Weights of a small image flow-matching model.
Training: soap at rate 0.0027, batches of 128.
Data: trained on aerial photos of the United States (SatlasPretrain), 203450 training examples, 4.5 epochs.
Rows from block 9 of a small image flow-matching model, named by matrix and row number. Rows with one number within an expert belong to one neuron, the router's apart. Each number is 128 + 24 x the weight over its row's rms, rounded and kept within 0 to 255. All counts start at 0. Numbers have three digits each. After the name is the row's rms in percent of the matrix's.
Before each expert's rows are labels from the 100 images, of 14976 (inputs lightly noised), where the router gives the expert most weight on average: "top examples" is what is common among them. Only what is clearly more common there than usual is listed. The data: aerial photos of the United States (SatlasPretrain).
# router: router (model.blocks.9.mlp.router.weight, 32x128, trained with AdamW), inputs 0-127
# gate: expert gate (model.blocks.9.mlp.gate, 32x32x128), inputs 0-127
# up: expert up (model.blocks.9.mlp.up, 32x32x128), inputs 0-127
# down: expert down (model.blocks.9.mlp.down, 32x128x32, transposed), outputs 0-127

# expert 13
top examples: crop field
router.13 093:120102113106079091104123096063085154092119139129133114131116111160113167113150144171128120167156148193108168123148141117143126122124092134146114122110131121142131141140153126142125125075100122141092137106117132122155139125125140134180175111121121092123144108141111089123101157146112121128103102112158146169124077119128127139105120106119130109175137110201153097126124123112102161128135
gate.0 109:159103106099098082156137127086098105121162116121157134138120102145142130154097160096176147112116160138118185092113139156138089136132120116141098144141147151133133120153126107129146150092139154144052138115114139104151132066090163100139105111118119131135125150105127133149110101129148115080119114130108151154136110120069121105134161157119126150145140175149125137160139107098150131116164
up.0 107:105085126144132175129106154133158120162108147114135118139108171109119137104150121120106132085175133106170097137137116083115141145118141108115148113132112086108139137119115139100134103135101072104176154166139149121106128138162086171137144113100139127122151090138145142096155147128111172164175151115088122133109134127169129162132141150157131108106066102101124148084115138153112138141128
down.0 109:111169140141181142104099139177143122105111104162111109134143140122109103130130123091099054127112097127108114103131122143141124153130166150130160104132160159134158118155141123130114181120133126126115099108097176152110087134136118127128166149140089129154152164115121115166161120130125177116119157139152097131155126135134148114119103140074154101157088159121139066129100121146133107111120
gate.8 089:170089144147116098144159108167144134077126103134127141143096097149152192139092155117131131091116124122158113125119096133121148133133131076130086129134101104148129108117151129144124110161155150125106137128156128128127170127109130079144119125112142105088105114082124111137106159117129118171099144165067169149120077150135146152091141144165134131140102128176116131141148128140122138133178
up.8 090:092154118125131166108119165123112116156098106151133136109161164103115072140182118144143133139148113140085139112155135133127088120112167158133160127133145156115132152148076139126148142078095138108150134107098145126143077098125133168114135129133122152150186092163174130109152119145125137073160137105173115115145152128122101092137143104119138127117136148117135127123118111072140133123084
down.8 099:142095158161139134158175077128156145132106100102164145123160148159163139109106111181115142159128131124144118167134134153153123108141111154147113138153111102151078133138141148094135125179124096120138111161149118118112136179116136135109087069110136132107115111150078151104133112131145124152142096125157163128110106125112123114113154107149135110086150101143121180107131115141107164174143
gate.9 096:088151139125110144172111118133109186148130117139157130155094134085094124122163128114111174130157155116133089122152124121129113093117121099075170131134124124085138134121113143112113112140134192147111148132125112134144112135156160097146152135091111172136149132178150139123114126100114133091130184156127133139096132130154100104105140121094120122111129112117091102159182168156100142096108
up.9 096:115087131162146109141090127107093113136112144120119145093171143166125162140092129133128130136134171176184149086098115174136135107126162159127161146156107101137124073110112133095097172114139116157091135140110119145146157118175136114143101142134108136103129136087120116099159110152119125128144106132143136116122109097105095148135122134137133112108143168089135137140153072114117161171094
down.9 094:152091146146142115162145154114146115090105089146166150111164119131166124143124092115123145198125103131136141131087117133149148162158099117124114118181163155170083138134123124131147116117156108096141107123138102120133142178172132087099107120118103122098127165134122111129123103118136092143112093109165135111115120104119133158108138141152123128059155128136090129098152099122128155172117
gate.10 098:111115105140125156118166125144105145114109085087082116165113148150171134064118194161125079103140142133140128146135136138171152156077118085147130132106132139163116122137128085134134089124136153170164102112135132146135157127076138122127110085139147126133161120126097075121187158112151119110120177133133140158145123139122130146152125119136138114124107109161139154137126117130104120126147
up.10 107:145105152128115131151138125105114126115121109144181149128134154148127122138105079122102155143141143143151128136079154105127134110151100131132133122111106114151117159123144091095147136132146152113162134121150179090126131125117134074112066082196111123092120161129163121083122138118119148179182090107144112130088134124143113102139166115144112138127130116111163102129135131084083151163130
down.10 100:130130145128104102123132122145117108160143131146155123159084118130134180162086134125139136147119185170160134169100134130117177107114101103144109143091120094105106094077145155128156114122125122147132144175157072113120145129104147101159106149095120153093112166145154148111113139128121099171089086119136100128106082112162136148120136119151132142114131119139151128145163140163132147163154
gate.11 097:164141093146115129062139151121149158112140112099146134137090118107130135099140152147140099135123158132126146163119145095153135139142136091102152118132096181112110132106144127161131115121152129131145088141082179146105134203093125144099125141129153116151134137134120086111117101140135119135107115154160110118152125114127146201081135155098129158131115077099112102109110148112100099136135
up.11 099:130128132146148135170160097118123108169124133093114140147120158108092087131171147138108138140137133122167122132112153117087142109108096150166080135156126127154113176132156113115099111137143125138146177135155117091139137142123142115126083115103111118092110107120114122135080103146101133158150098124137088148093140150094105092079145098151180153145165167145105113140147155135161135158101
down.11 105:103154165129136104157117095160119152131113081184154120111111123145107155132076128143109156144111142130163098127130083146138128137111112108142103129106111105113129094111145140140116099161158145103139149139154092111123117130096122068142124114151107162095108133159127131119121147088102160151143153147107152164104116140185082130171129087141138100142138103161143125164119146161131166094151
gate.12 115:127155160130151115176092115104108132115114124107095081123149130127114148095112180155122131087131099132123128082133171166148101155109169170176095149169138114137155134154147130111125116110122116159140067117114083140108162132140137142164149108118152152113095138129102105184125140107120144100079120118151133110140111108133113120145122102107119107097152143153114107171141113120150159103128
up.12 118:142096105131132131102119134137157133156164144155175158134122123102106090138120087111108146140120136106138120173133087127115127114141072099111154130128132107098124108097099089135127168173106117090128204125114157101143126122144133099097109170122102122122156113141148182106133087130120122167181155139103127145099143161124118103141162130129122139140086135104122138086106164134143121160122
down.12 110:097157107125126123143109142099112156117106123146133107128170097136153127180138135146105161157175146135129175111125112127098194111150121131083124154159152147123123126087147137127119106116176135149129120135102083138153130178190123105134158148144101102135107174131129099114139129100090137136164081158151173130104104108130129143098118130125134157111163116122106111113156088120110144148116
gate.13 087:136171112149097097133081132105103123147137150175152114126118120136096162106094093141075116127112125099130143141150082119179110147148124102123124115105130091120164107082153096107134104138141125135119101149111130134140153120143126122140142137117133090135126136157109167131075154077111154158185119164119170136119115137170077138131138124120147089140113109125126092158112173123130122089128
up.13 089:156144124182126100138120111143114088151071108166104119107151102130116144110106080117149159123105091102127125130123087145145128138129133121150130156101129106092136135102141123152111164127140121089107137178137106117102146102114149122086062127142148150097137141098149148133085117066159145157156158125117145161110113125135131148178133111171134151137093100135087132110157137108119137124151
down.13 093:093164113095125133104126122113130124132105079150089126178093090108122124123143127129129146105106140102113147078110087156169118178161120112110075138125120160131123143124125111136141092092180116138091125093148136124179130140147102125109159138113127097120144128171099114095124154119086114126114132122107142144135133129159083105072114111109180120123159128144128078121099139112136115108136
gate.14 085:129150093073126159138119152124112115119137142144139111167153125149143152123196164101143150133148142121102127095115162151078145122114148134093121139101153176108119182142098153098144127106131098153131135150123142146148121081121157176170120104110098089145096100110157152129123142148108141075118094097144113119144125125092108115142114142119118162143137181117129144111121101147084127139141
up.14 082:151155078085119121156162151117106136145141139126111114150142127122136139153169134115165123148154145130116158114098142163109163106108084092151125157083118125107111126140138172090119141103112128155141135151083084108143128117148128176174112109178120102136084121111150139142105103128137166094109096105165138141142100107118103117136093119127112135127162197150094135141144127151120101106119
down.14 080:114095124058104095130105135124070119146131137107126123139161100102157122122108176131156152091099137157156134134102127115087139123099118132114103132102111106063093112107121137128125090084130193124133099153147108135129143081105102126138102096064150131123106139110136143131085130146140111150103126140106130112141102128110117150156121135140097142107154124115128169138120122134118126173172

# expert 26
top examples: crop field
router.26 090:112111161153134112096149125172144109143074150145103166089143163169122145128106072136087130129110069109118116129090093150137082113148134146126124123113099134128116151194117100128127151128154124131122105122129130141112110130106154113076149140119140158123154128097155158101146126089192104150150145110116115140144137166125132107168136118155150107152110108129128142123150173119157145105151
gate.0 089:091124130113108116108135148122109145082114127142117100105174056150141183178084154139110163121087136128132116152095127168127098145132120135136117106120151128115077100107113145144143138126135136173086119150127122151095153106097125107145123155107127141142142128105110133143140124104126149174134137145084145116135107126111074109132159094178106099117090080138133111127133136114131169126167
up.0 095:132090158146091116099164110118120126107112122113125121096157092147139151121065191134100160121115156111135101146126097127129067129128127107144114103142146139174114116150116123149126131141179114154108136141126131158116128096077121113137116118143168122125145123125134125121137138118142152187124142139066167129142133112102097146133114124136121111142063069129141133124115141088151181111143
down.0 091:130106140137080100114157126143158156137161118109141094130128149156140159138093152150115122163126147129163165172137110110114137107101096080125097127132125121129077127100171136177114100136158159071144149134141061128135160161122146109129134131138088142097103140137132099115089129146106142176101088151110135155099099113150126157106128128146112165117144090143104115113150149135144153118136
gate.1 106:124118113134153146108169148176107161125126126100118161132116154169098154115101130154085092119171127074124130181189110127115115087119114129109099129123118124147070136161150125149128112129136126139136114134134134162133124137153125193125171116088121136126118120079118136120133145146139136157149135130135113171121124128099160120107103114102100064143113092127127180124126106149127154166116
up.1 097:135101117133161135101200162181131163140135131091128158140105151133114149108102137145082101118157122069129137186171118114091114062112104117108122127120139132145100148165142129137130105137123139145140108130126136152130145141151137173111157116082115136120105127070117134121158134166122142151148130125119102161108136114106148139122094110123107088146118103134126183107130112135121168144099
down.1 101:140075140186146115155127118123145105108123115133171115107161093131170131158123141152124132142117104146117124143115138134125150131156139140127128165170136138157102126119140133163130124123150139083121087097118079148155150162165099080110112131135107138124144162084095083173112089114128142117098076141137138118126120102110148169113109137176137150068144095129087117120139105103129129147115
gate.2 092:086151147123141126102163084112093123131146163107137157124117118126134130146107100133157166160130153133120156154084154134138125131136098148172080137106111153160122151139122150168161117135123178112151079125116124140139164131157163111126108118138118148079108162140137131121092142164078113132139095090129095108123145156090116113094120109121070163125160125126097127110154124083116140147154
up.2 087:094135090113157140187070166142173145135121116176109076129132156112150119104160131076121116131159097122120115116146136134128156127112149137128151125165145154116156088107137109080086122087091118171132127108115099145148132115130074138145166136118119139130126121154127124132126156117142086134144141185186141132138128097144141128142073123132144096155126135138143136117115127159143105126122
down.2 079:146106106126151119093123161141109103136137098119091137174074124106102133091086166096121081104090116105136112170119137142144168170129130163115102130123152132091110096149126144146162109105119128141133122121160144165129107140063118141115105123104153141132140169113107118184086129148106115107111100102117085128144117157139102140109118111094122132131095130100136104132089134149131096173133
gate.3 104:136068128158122117098167063146133131152112108131131125159125152098173110108122141161103144110143125091119130176124129143139171152139124131110093134127170170148084134130141144171110121161156161117132138080116153136110140155135095125095144147104116105131125137115159075176122081118138153135119101140121108161102128136104153135087124144114162130124100162111082135098096129139133126135117
up.3 113:104114100170157157110157097136095144137120133119115143160103133099153114126176183158108156113117143138105136182133167153131143105123133134138082154153140123132151134100126098086083090110140170124115103108116130135153200112150097107103089128116116134146118178098141092141130128126144142105128088153092133134085138143095135108105131137119166142127139172113128153118118106134145112116096
down.3 112:093111121137104104133144078148075138156095095149098108144096141129121128105108118172136170101141154145143120154112125102136144126089093115122079119114075121126107081081134139164093119141167158123113118143186133118154117135098089119138089101107153138122108160105152099132099153135099126159141119143093123141115128134133108142115092107084155128130115086123161144152114136133156145113148
gate.4 085:124103130112101103123130078137129168113101157107093164160151129121159122159141098109100115119121158129122114135123136139108128113128129139128063146122106108123177178166110144105139125131099141188153089100138144107095111135160115146133096152115141112169156113128166132103109118149148127142169123130142114134118140136082116114086170140177093184094142127141117131098089102140104103127126
up.4 086:136118093140122120093131123139148158104109094140114164158110109126095115132142074115147114124139139155126135129147108154139131104116113108127117157112137119142169134181102154126125143112110146211117089104125162127115115162130097153145101153108150081144139120113120115095116079164127113104133163126170109120140122153130115089078147121150130137165179138183080111139093124112098121133139
down.4 077:118105082140075148134102137086120154085124132084123137140097147117162109128156146120150150092113188183131156173143162123074145086126123135101131142156115118117118136103112136113151139084092188166094107127144118118133186120149086145126085125107134145133132102098148120129105111128109122119144136131141152114129108110115115109142151150127093153112120156115113164119108106126098100133133
gate.5 100:170102164121083101107148148119142105127153123127155145140093143142111153120108104105139132085115134117127122117107115124131072149157123120135134107141119100129158136127099100108148137136133135100132173139103113106124162121122123090076098150138130158128158122147134163082153142116184117158129149119103128097120131156170139109172129083184178113101128153133130119106185126099175152102131
up.5 095:163105140127102117123143136120148132124135143109159135124134135127151145110112133114144127103072155132130115160091119098144089142142140113092124082140147106104155115134100105114154119166103171127131176152147118096128158105132105103072123122100107148119149149133128179079154130117174151145144148120097152087140156147166129119163156095183118108107134150107163125093178149119158159125147
down.5 088:111168111139124113132186110129099163140162118110114092154107158118157141136096143156103153128122164140142112182151139078094119102111156109122139124111120107102116107098155149137107098149114176136101126138168146149139133112093096122150173083123128129123106166098141134160112119150098144131094153148073128140115109140126121125111115113091090097147112126123187132134096147157128088124154
gate.6 102:167117173151144137123133107144148088160118124143132149118119115145084145138081095125111137095143100106152124083133122175144100153130100124167144144107085085131129160142118089104117164117143089089117129129107108106112153120149162082097103147135151186133141115096114157142172101101130121119135157128097117171126108162126136098149134111153169077093104128135110111138125133116116155134130
up.6 102:152107138149134117136090121093101130139149105167156134157098115168100120113083107138085129117177137101117147107159129153152138174147086165182108157137092125117136133132120125135160150102153117098102106106136103132122162143123142076117129148114179187145146152119089122169112131139097133130152123111107108160107122135138116111126162088119136143067136133151144095134089129118116111114130
down.6 104:153118102122142117112101116123123121141121101145102172129146087123139132168132140137099125122117137116110139076098120150116156102138125130124118163161119146179125154116107124126160119107166083153124085124115069083151131166155121127117118164163150098119129120128077139044158139114112112129144081130160151134121151107121090157124124138144160171114163118139114129111147143095111147141090
gate.7 117:099077102154124161111125111131178147129103097089176134130129111102135104101141073130140136105155168145179114147147104126161135149127105090104118146130153135139139135144087151143134111132162073104146150129128131115120109185088125152126082147146130116130157115151132132157112103147112167173141156148163109131107111091132098154093088129124138174118084105117113133124122115110130141120136
up.7 107:091139096139125118100104156136179153133110088124138111139115114101134089147104110107147138120132172153164127138132084157137154106106120099135110159152164104100157127107070147123116125135121145138142151146138082097113138134100153117102094137155099113098188143132146147102128122136097142175172122128103125119055131079149102118123104106151154166142094137139144143152135133122129158123122
down.7 103:141132126131091123124112125121120121150115128149117121153088123119101140104090168129154159097086151152152107110123117157119153130126126148146081148094126084080141122131118142137170101145142127109114173145157103107081141093089143095144081112123172175120120100139113160132099163089113120149127120082109124141104099111158071134150158110140101127133142139161146144166127141161132156128165

# expert 18
top examples: building
router.18 161:126160158136125139147119119105125138140177127141143147104123140116135155119126113083140139132122113104131098103139152118140123137131121110087199239155148140147129131153104113106104147143143139099120157129099110092106141116136153088083107238113127159122183123136139131119166115120150107139120119133141118128137148105131141114148141120160148132130147135139129129104119143137131131116114
gate.8 123:142146100134143121103144137129136103151128131148093153148091100113101144170106126138074117117121132087128172129086115135153145096081120111136131145119164081128136122099119129138115120151148076139106104150076076144091117143159143135119130148149124143133139144115099111131118099148144146154169094139122103136087114103150138139082086148098152171157140121124110076122126170132160139144088
up.8 116:167087111091124121109128136132116142109133093093154131160142132142136111072141171147089093097123105162125149156146134135105130110138100142153133114167092163129147141126148115130115155169126145163079097131139130082147129171150121144103089126110121111179112154101127128134111114134116101088115138168129130140119134143116151108137161162115136127089154164092153119145157119062134149127086
down.8 119:153124118103090092076167151122131121114142142073122149129134166107129152146180133145107093139135137152151174135115131098102138102126127104102145110153137135141089146105153142142105168136150141151115131148112127124125105149121115168111130131141145108172120138087123104105131106182162100129116092163132120110130115138093172164096091162097138172145137099091145093140160134106134098132091
gate.9 092:138096128133132130133092129127134125123153143182121128095135125133119109122131122069160126126134076110070100112155113138129075124155140125122170121122134171127147118152076100137126151113139106095126153083102136136174119133131116121091170154133105128156176142120118112137170141147143120109151153114151141127188170127145125150130109133161121117156087130105127113083099140096175150094135
up.9 094:126162166134132144118150130140129132123119100069167132166159106119143144140087125164119103136134162149173158159097115094125158147127110127132117126115135101109106136087156170157118127154109144143111101172151140090083121128153149120141096096109113119099072108122118169136090111122108144123116127132107099125081074121152175086148154111111137166096137133132124105142139138172121114150132
down.9 091:086086081135164175093160115112127138141131135107151138145126151139118084102121153155155098123142136148109117148154140109136103129131137133104133096099136171119138103162141111119135149128097125138170150102135166123166110166085122148139139103111138134160132183120120140108166133185127166105136140115120122118170146156119130132075098155092123093153113114074170105141100164129126133124128
gate.10 102:139133115115108121128119109097107092140130129118157159116146126115086130143109080132131112162172125112119146095115114105124145086123144125109139120145170098162101196143127118116107171128141087150133164146101145094081099157152134144135121145163147105177139113103115161095201122160121127146152085102176122133132105139100130111134098160103165141152135114127106124126119125108118171124113
up.10 101:159110118124105113150101111107132096144139136145128154093107103113066122138115099132159123159166113137121131071126110097146159075114117127113168145145161098169133176162087108112118166122157110125113153130090127093119111131171135116103115153184138158147160121105111137096194127126141097139163110098146113134119110129130128132155098129127160125157109119125105136125133136086122166112118
down.10 098:112129094116115161099121135152103147125154166113070088166109129134149120126116135110150112097076146128101114171141181125120105146115128141142144122088092172091150080114131144154143117137068140119131127132137148139133144096122127138147155120118109111135119149116162117137142169175089127121123161123092089117134127175122156146107143130103080133131090122119150112120075125146150074134139
gate.11 084:161152149135142147134089130107123162110114113120157144115146132122164143184116134102167138139102127104122122133107147117145137122167134137105127147138136136161138147135119114053166117106103136122103104146128065146114158139138144104080083106114153152120143118101086152119167108073132094127135062132138139142083133088113125134149151118159106137125172163124124131099096104140132118155103
up.11 087:140104169117166110150108140115112140099150115118210151093159118136151140149093136093167162112079146132159135117087122119139145123153124141130128128125126093157129141094111140113155096138136121100126112154112088130152145142131151102126084122155139146063114114136092139144145112097136112152115098116139167150102124072147124134160136126125117151109183139160117182117130107138150160116136
down.11 075:123116140113056143132126112128135150140085126133111105126116130097094093070139126138116146104104116119126091127128151105130112136127157096097126140108134095086164157169118111100113114145105140106142144150160178100131145122076104125112118122116151169113162101148127148101157128087121124152110136102111151125111158158158084097151129097127116117154129106155147102146088144134099145069165
gate.12 101:150153104152155126138126166134153109142149160117117113088137072106087136177128173159141116133098129167165150131130113119153176103115161167096147152148150126101121118080099109137132134135102129099090134126121080123114144112126168097104141131112112150103139137137073129145114092135141099150109090105137146097101158085138155144098108123155156123147148150128108174098141135122114122145098
up.12 095:081132122080136154152125114124134111111159158142077117125092120114146128117108160114149160115108154138102120107131114156104136112098110125164104133100118096142158101144142140171137094139157142138087137126144105130115128109128117128156102129138122162113132098156094125129110159097131155129145146116058140164145103176142155111161151172122091127148094115142133111137102161154118132061183
down.12 094:156118177167148147151087117117121115109106088141182154094142131137164105157133146136142109115122121144136121102108122163158142133168124111112163136146142142129100143155099169088143118130144117073129124124118087115148141141136148093081080129129141144129155089106107119149161117114115159138133107102180132100108126069123095124157155129152159132081157152111103148119130092133122153150110
gate.13 111:106122128127121118155083103107095108127079139151123144119128099126121123144139091114138157131105158116139132067089093184167114135139131155130127167141091105131122124121110151114131115120154119132090107108112100143133128135187107099126131161174123128153173090175094095135155137120115146114149141111113137091128127160129100129145117151140164149087162153148074081123144081114140119129132
up.13 109:159105113118112138101167158156179113146164156114134094140136137124121116089136168119114102142154094123113111176164189082079146120123129132120128117093158138100151156139130105140158143127109143127159145140113176105104132127105153174133125126096135126135098150096188155117111114153132110109104116117123116145134127126105162127119127158138091087160076123090159169127107134126107119142137
down.13 097:127153184120130144139086122097110137135139113144148110093113138133070119116143077109116134112107142112143109111115131138167082144135154129156183112129102105108158120144147126069121148141127081143129179154159154135127099124129126115125121109141137109131118096132080165140157105106123104134172144129128134123117141142153108090197172136121173133166153148132146074143118128124139134100121
gate.14 092:157136153124127157118090122126163154111149115130159130107095090121125100137127130124132106109097125169113119102128131144133096116165093109118168161128100129077158150165144112075116140127107138095150095096082139079144152141171137111110117153142113145165173131080107137137146109107128120147140115147176119123121138073158132096119139133145157099110098150131092118137082141119130090148094
up.14 094:130134110109154132110133144144112088148119128148092094152118162131121168138145116094131101140089131085155107125120138113151143179096158133122120101121149159137123094099118152160115102094129095151129180177158121162149107134111098142109111123125146113106104136139130112088118166121134124137158122145094096131147098161148116181171090150148118153157094117088146105122166101156110113164160
down.14 090:141168112135142109085117139128141085161149157100081167099127117085121115158094152136144097086098139156110136083082149136092125058130157149120146146115123123132093164156106129115146136107092110121144101112103098077126121117140152110131133130154123140166118145093151138122164133153153148130116098106133091108146123109125113143118103154107151157145133172135119129139151168116123140166090
gate.15 094:139149119107090170101117134062099119107157153111136171154120124141139135131148136081134147112100170118099134112139159142116105143151114123112125114082131166133159182148109120082172138129150124152111130130099144136125171111142121156118070155140177135144132102107140157102126149141099115111146098101156140113147146111089078097149147131132119128148165177115120136108122106091140130104120
up.15 090:118097125151156116155147100179138131163108107100111105116123160134108138113105143178127105133149103123166143139124105125149136125105110129170134149147116079141067083107152134185081116134121115108149124131147109121152087162112109109146172100110137109113128142148109080144128122135149133136103147162097114154107124158133172184113082152118142133117093077134112130155137125145116114158133
down.15 094:122110146126141129130209136139127137157139130080153150155143161124136133120126154142139144163131129148147129178130142110093150098103146124123085088138150100125074116123170132117109129132110138153155127162164137130094107119094125153175130088084134126148093152096172152157113109140181143116114124103114118113115103134101177123103154139102102103106134116116145151144182136140138145153152

# expert 31
top examples: crop field
router.31 117:143098165133137167132100134126128182081140119149185099134169129138178150158126108090145082127105129159115101159151164122112137148156110137146140143136128163118116103135152163141140112138078150090122139121147132137137141136134114126096100144097074105127097141138140140145104153128104144100114110157137106109117165112150163140159189140159104110110118156074138138103108100142139122152130
gate.8 082:102159129126144128116127084133177159121123133126140102078094167124112093129139109148127131136178150132145144112115084097137165078127141133114103131195087111141129148114169138173130151100123134151113151166140097150128066152123113111123149130147145134108132124146135122062133140115152107128123149121133151120132090143148145144108092106110158111150118071155140128168156165131102122137123
up.8 098:117131148105162130151099152176120162129147098137143108139108143112137129113100133141144109077137111105124124169208112148132168101148075152154107100138132121089130116115145149142158091164099130117099152142138092129115104144111088135121113126125112152095103112135106136144064137132118117123182146150116102123095105128163157096155126114134126106142115120133116151139122122185135127172170
down.8 089:147143128146065125117149145110117118122098131116100145145081145093073170111152164120093138113123131108156104108136145102124108156112148088131122122113154092161167159117139091106113121131180142143105150165151158124070132068100141147148120118090161145106118121124112147130130137087154091130134152132080133148104103157141106119146127131126164106161124121143159118158149136116125122095156
gate.9 104:109095138132165128177053108112108103125165163158134103076146122132129085131121104113112119106108155093117123120111100196172108114132130167174144164123074107117147094083130115109108122142096122119126119109115117138137108124150131109153130169157090135119132108145118099136110150122126176153147143139115128110137153127131130088119133163137141119124111171142095114107080106121131134111137
up.9 110:112165118097112112118129144126052123148125111137074140128094131137126162170140102140115141122095174118149122107130129164145137127117125138119114155109133137156127134130149137088096088103136099164126092089143111117141154125150092114172140130168115144109109147103098114140116123125109108148187073154125105162108105132117096166130098109118123172145191128149102096146147147121132149099128
down.9 120:135089109177192165102120138116137129119166135095166127140178110121172102134147132100167114119131094136102128145129165125124142138150139142164161152138144148129131112127128176157149123109071145124135089100092121130154144158139135142130130131084122101152137120138112118145138119180115122107087124140165119109153165126104185151107135143157090146091121145103102124106124118116115092163104
gate.10 100:127109144113130136110087174117073156117152127139154138122146144147152115095134103095146133126122115138130135116083093103164137121123195136126195127172109148106154114083078150108155151168113076127090138139143140151122092132124143111131129101160113096121126100169121118108107165108108118118152119111146136086087134116142165120133110134132143150107167147148120111114146083131163129109138
up.10 095:127153107152105122131118096110147104142086124148082125182093090102105115156138140149130165120087163118105129132138174156135132138131099140123118167121163145130118133145140120173102096079150135166105129119112109107150150121153114097127131155118119140148112184091129084154137120128127117099110159168083117158135101143133131132092144145118137185137130119130119054145128167121123119103120
down.10 100:168093130150148153128125123101132130102134137156150155138148086110128154170149143121125141172156118137113131134112179148136136162146132145169128190146153148189176119124112144123137121117116099092132113130100126074151137146169182113125108159124101117133125145133099109137143116145123119121125083135156141156134160100098163154072160157156117148099136132110089121117135111088096124146120
gate.11 108:131091112163136135126112137109121109105136104138134132130136097121144120113144151119105111109108099140110134150150159168126130142161094143149150193131150152121138106126112155154134090123164116073138126090098101138132163148165142091103100178089090113111170144104102073166122108155103122107124111128138126130118127116124145141065154148144151146086118139102088115101100115097130131170097
up.11 102:138148130124110098132137116120135153169119163137130106118119164131093120130106137145135158115147139100134096095129106103109098116106178107113123090122105101130133163127144096106114145113109125176127134143120181117120108102100105151138171105168160143145105104129147175102163146098152144152147163128099159146138121156121110121179098113117107086180107119159167149165145147151127131073159
down.11 106:120126145123163154169083118136098119133101107220137127130141101129128100126093112100149155133120111120107111130133096156162145138149122152143146162113123130118178085138084126111142101137115089107097110150127108129135122099145156112122110141103128150110124084149121151127108165065100135105164149114134132133120149094153111096165162118160094133093148151142112165128118110123139164093132
gate.12 120:113092106164126100175130125067161136110129175126143109157124112116107092114113095131115168184145161158128114115141143125090146134129128152101125160142172117130157145160156101141147153102152119128090099113111164106120136151130127102152116143137101117133166205160128123141086090127096147142124066133147128121151106123130133127093090134129122161148133122104101121128124115099099119132146
up.12 123:140155123122118138099145084178124110184114085102089161104103133124137147128120161166135096087111095094137142126142113160155119117126110135139114126107134134136100137120099168142104118153110101114118161116117083108153110133128107134087104115131158148136114079099124096103186155150148104128144179127098148160091135149125140135140133135122128169140122135175128169129131164171153127120089
down.12 120:118095131101097144116125108152100097142097069143115179157085157120110159105110132130172115079116144148138129128116126115172170103108099129175088131102103107119116102142115121137129148131173118120145132165163115080107116105075129152139078120121158169115125132114142140080109180122143104130140131092113083135097133129138114141143145136107152119122150122129138153155153126113108165123131
gate.13 099:162086156171130162076140138134095134105132125132162103158159137152168156129104119100142122113097138138093121163089132098125112149137152096137161124118110171157111116091111130112143127129119070111097133131125160151173144133149124128088125117107129060133153096160116126148164163144116133117121124125148128135108162118134125126167136113162164094112137168135149167095108087139152101126131
up.13 098:133078143168130146083121145142064128127132125163162099147171119157166117137119121119118089095092136135117125156099142146149124163130138118133165124110092172131117097084116128114146127137114087106121122129109133171185117149135095141100121141103129082115143111155088095131151153154138138112134107129166113118131141126139132161138110123160164121109149181115124175098113079134129095141135
down.13 094:145165143090128151146140131104150150084160156121147121106115131126095109113142108119121134166124121086119087112159111105111104115125159110122160096137151138138194148156148111080120156136131123152092190148150169132106102080139179129143148146117121123135118083144152146096139115098146125118152163115114156148129146131133146071155153138135119091173138140160141090111134123141122135092132
gate.14 109:116134117153144123115069162115094154108126137143128120134125125141156121163098128079175150106134170139097117172132157132117138105145130139128141128110154145137169110105125098110139092089120193114143137135122137155161166087112115109137108126163111137100124151083162135114123166117173146106157094111106109112132143085099112160127106093157083137148111157120174155128122095121151133107142
up.14 106:131128123100126143144180112140150098147140099111117140101133123128092120108167143164058112136125079108162137078126112147148113142095113117122126132146094109129097144154138154142098148148141101134126126124133100108108104161149154136109151136113157129156149096187071110121159113160095107135103158142151149136128113159156133094137141153096181122122169101137085110127125162127098117134091
down.14 092:141136135138102142110141127123135144106146126129111126160117128159123133125144135121088095140127156076113142193161106165127106191121087127117124131123159171149095157141148133150140107115134159135150123108117118190151149139138081165124142168142098115133135096175150089177093115119122174130169115139128112142132116146138098120133145144134138135155077143113114084111089162147147100153120
gate.15 093:139082174142157152124147122142165163105107122138155095116147157183161121136121157121110076127168093125124163161170144140115130168171099141117119102143129122138081109154117164099150111151108127087135104108148121136129127145149102124094113106095111155113123110089152147148134112118115127136110116112168146117129170085118154121107150132130091094112102131090116178105102114140127142149094
up.15 085:124140088125140128143104138103091124136129157119139147101119104117120132142111099150141180085084128134156092096109147126171110107100175132138133143144108156135138144105129119124099144121155060141105152112121124104134116153128131112098116126135156120136141141139098095102132124186139109191173140116148140135076152120127111093116112086137171165139178150170096125116135111089131140136093
down.15 095:093140147067104098147174114131141143146139132122120092106118151134118128095123149153145147150096121115156095121140111086109135145093120094123101089100128107083119112123149133136110143149126149115126142160177139154075097100085111103155160093086130159095106128132125151150147120096130150138092168127094129141128101151139138111151108090101129089153108146152158155138104147152126144094168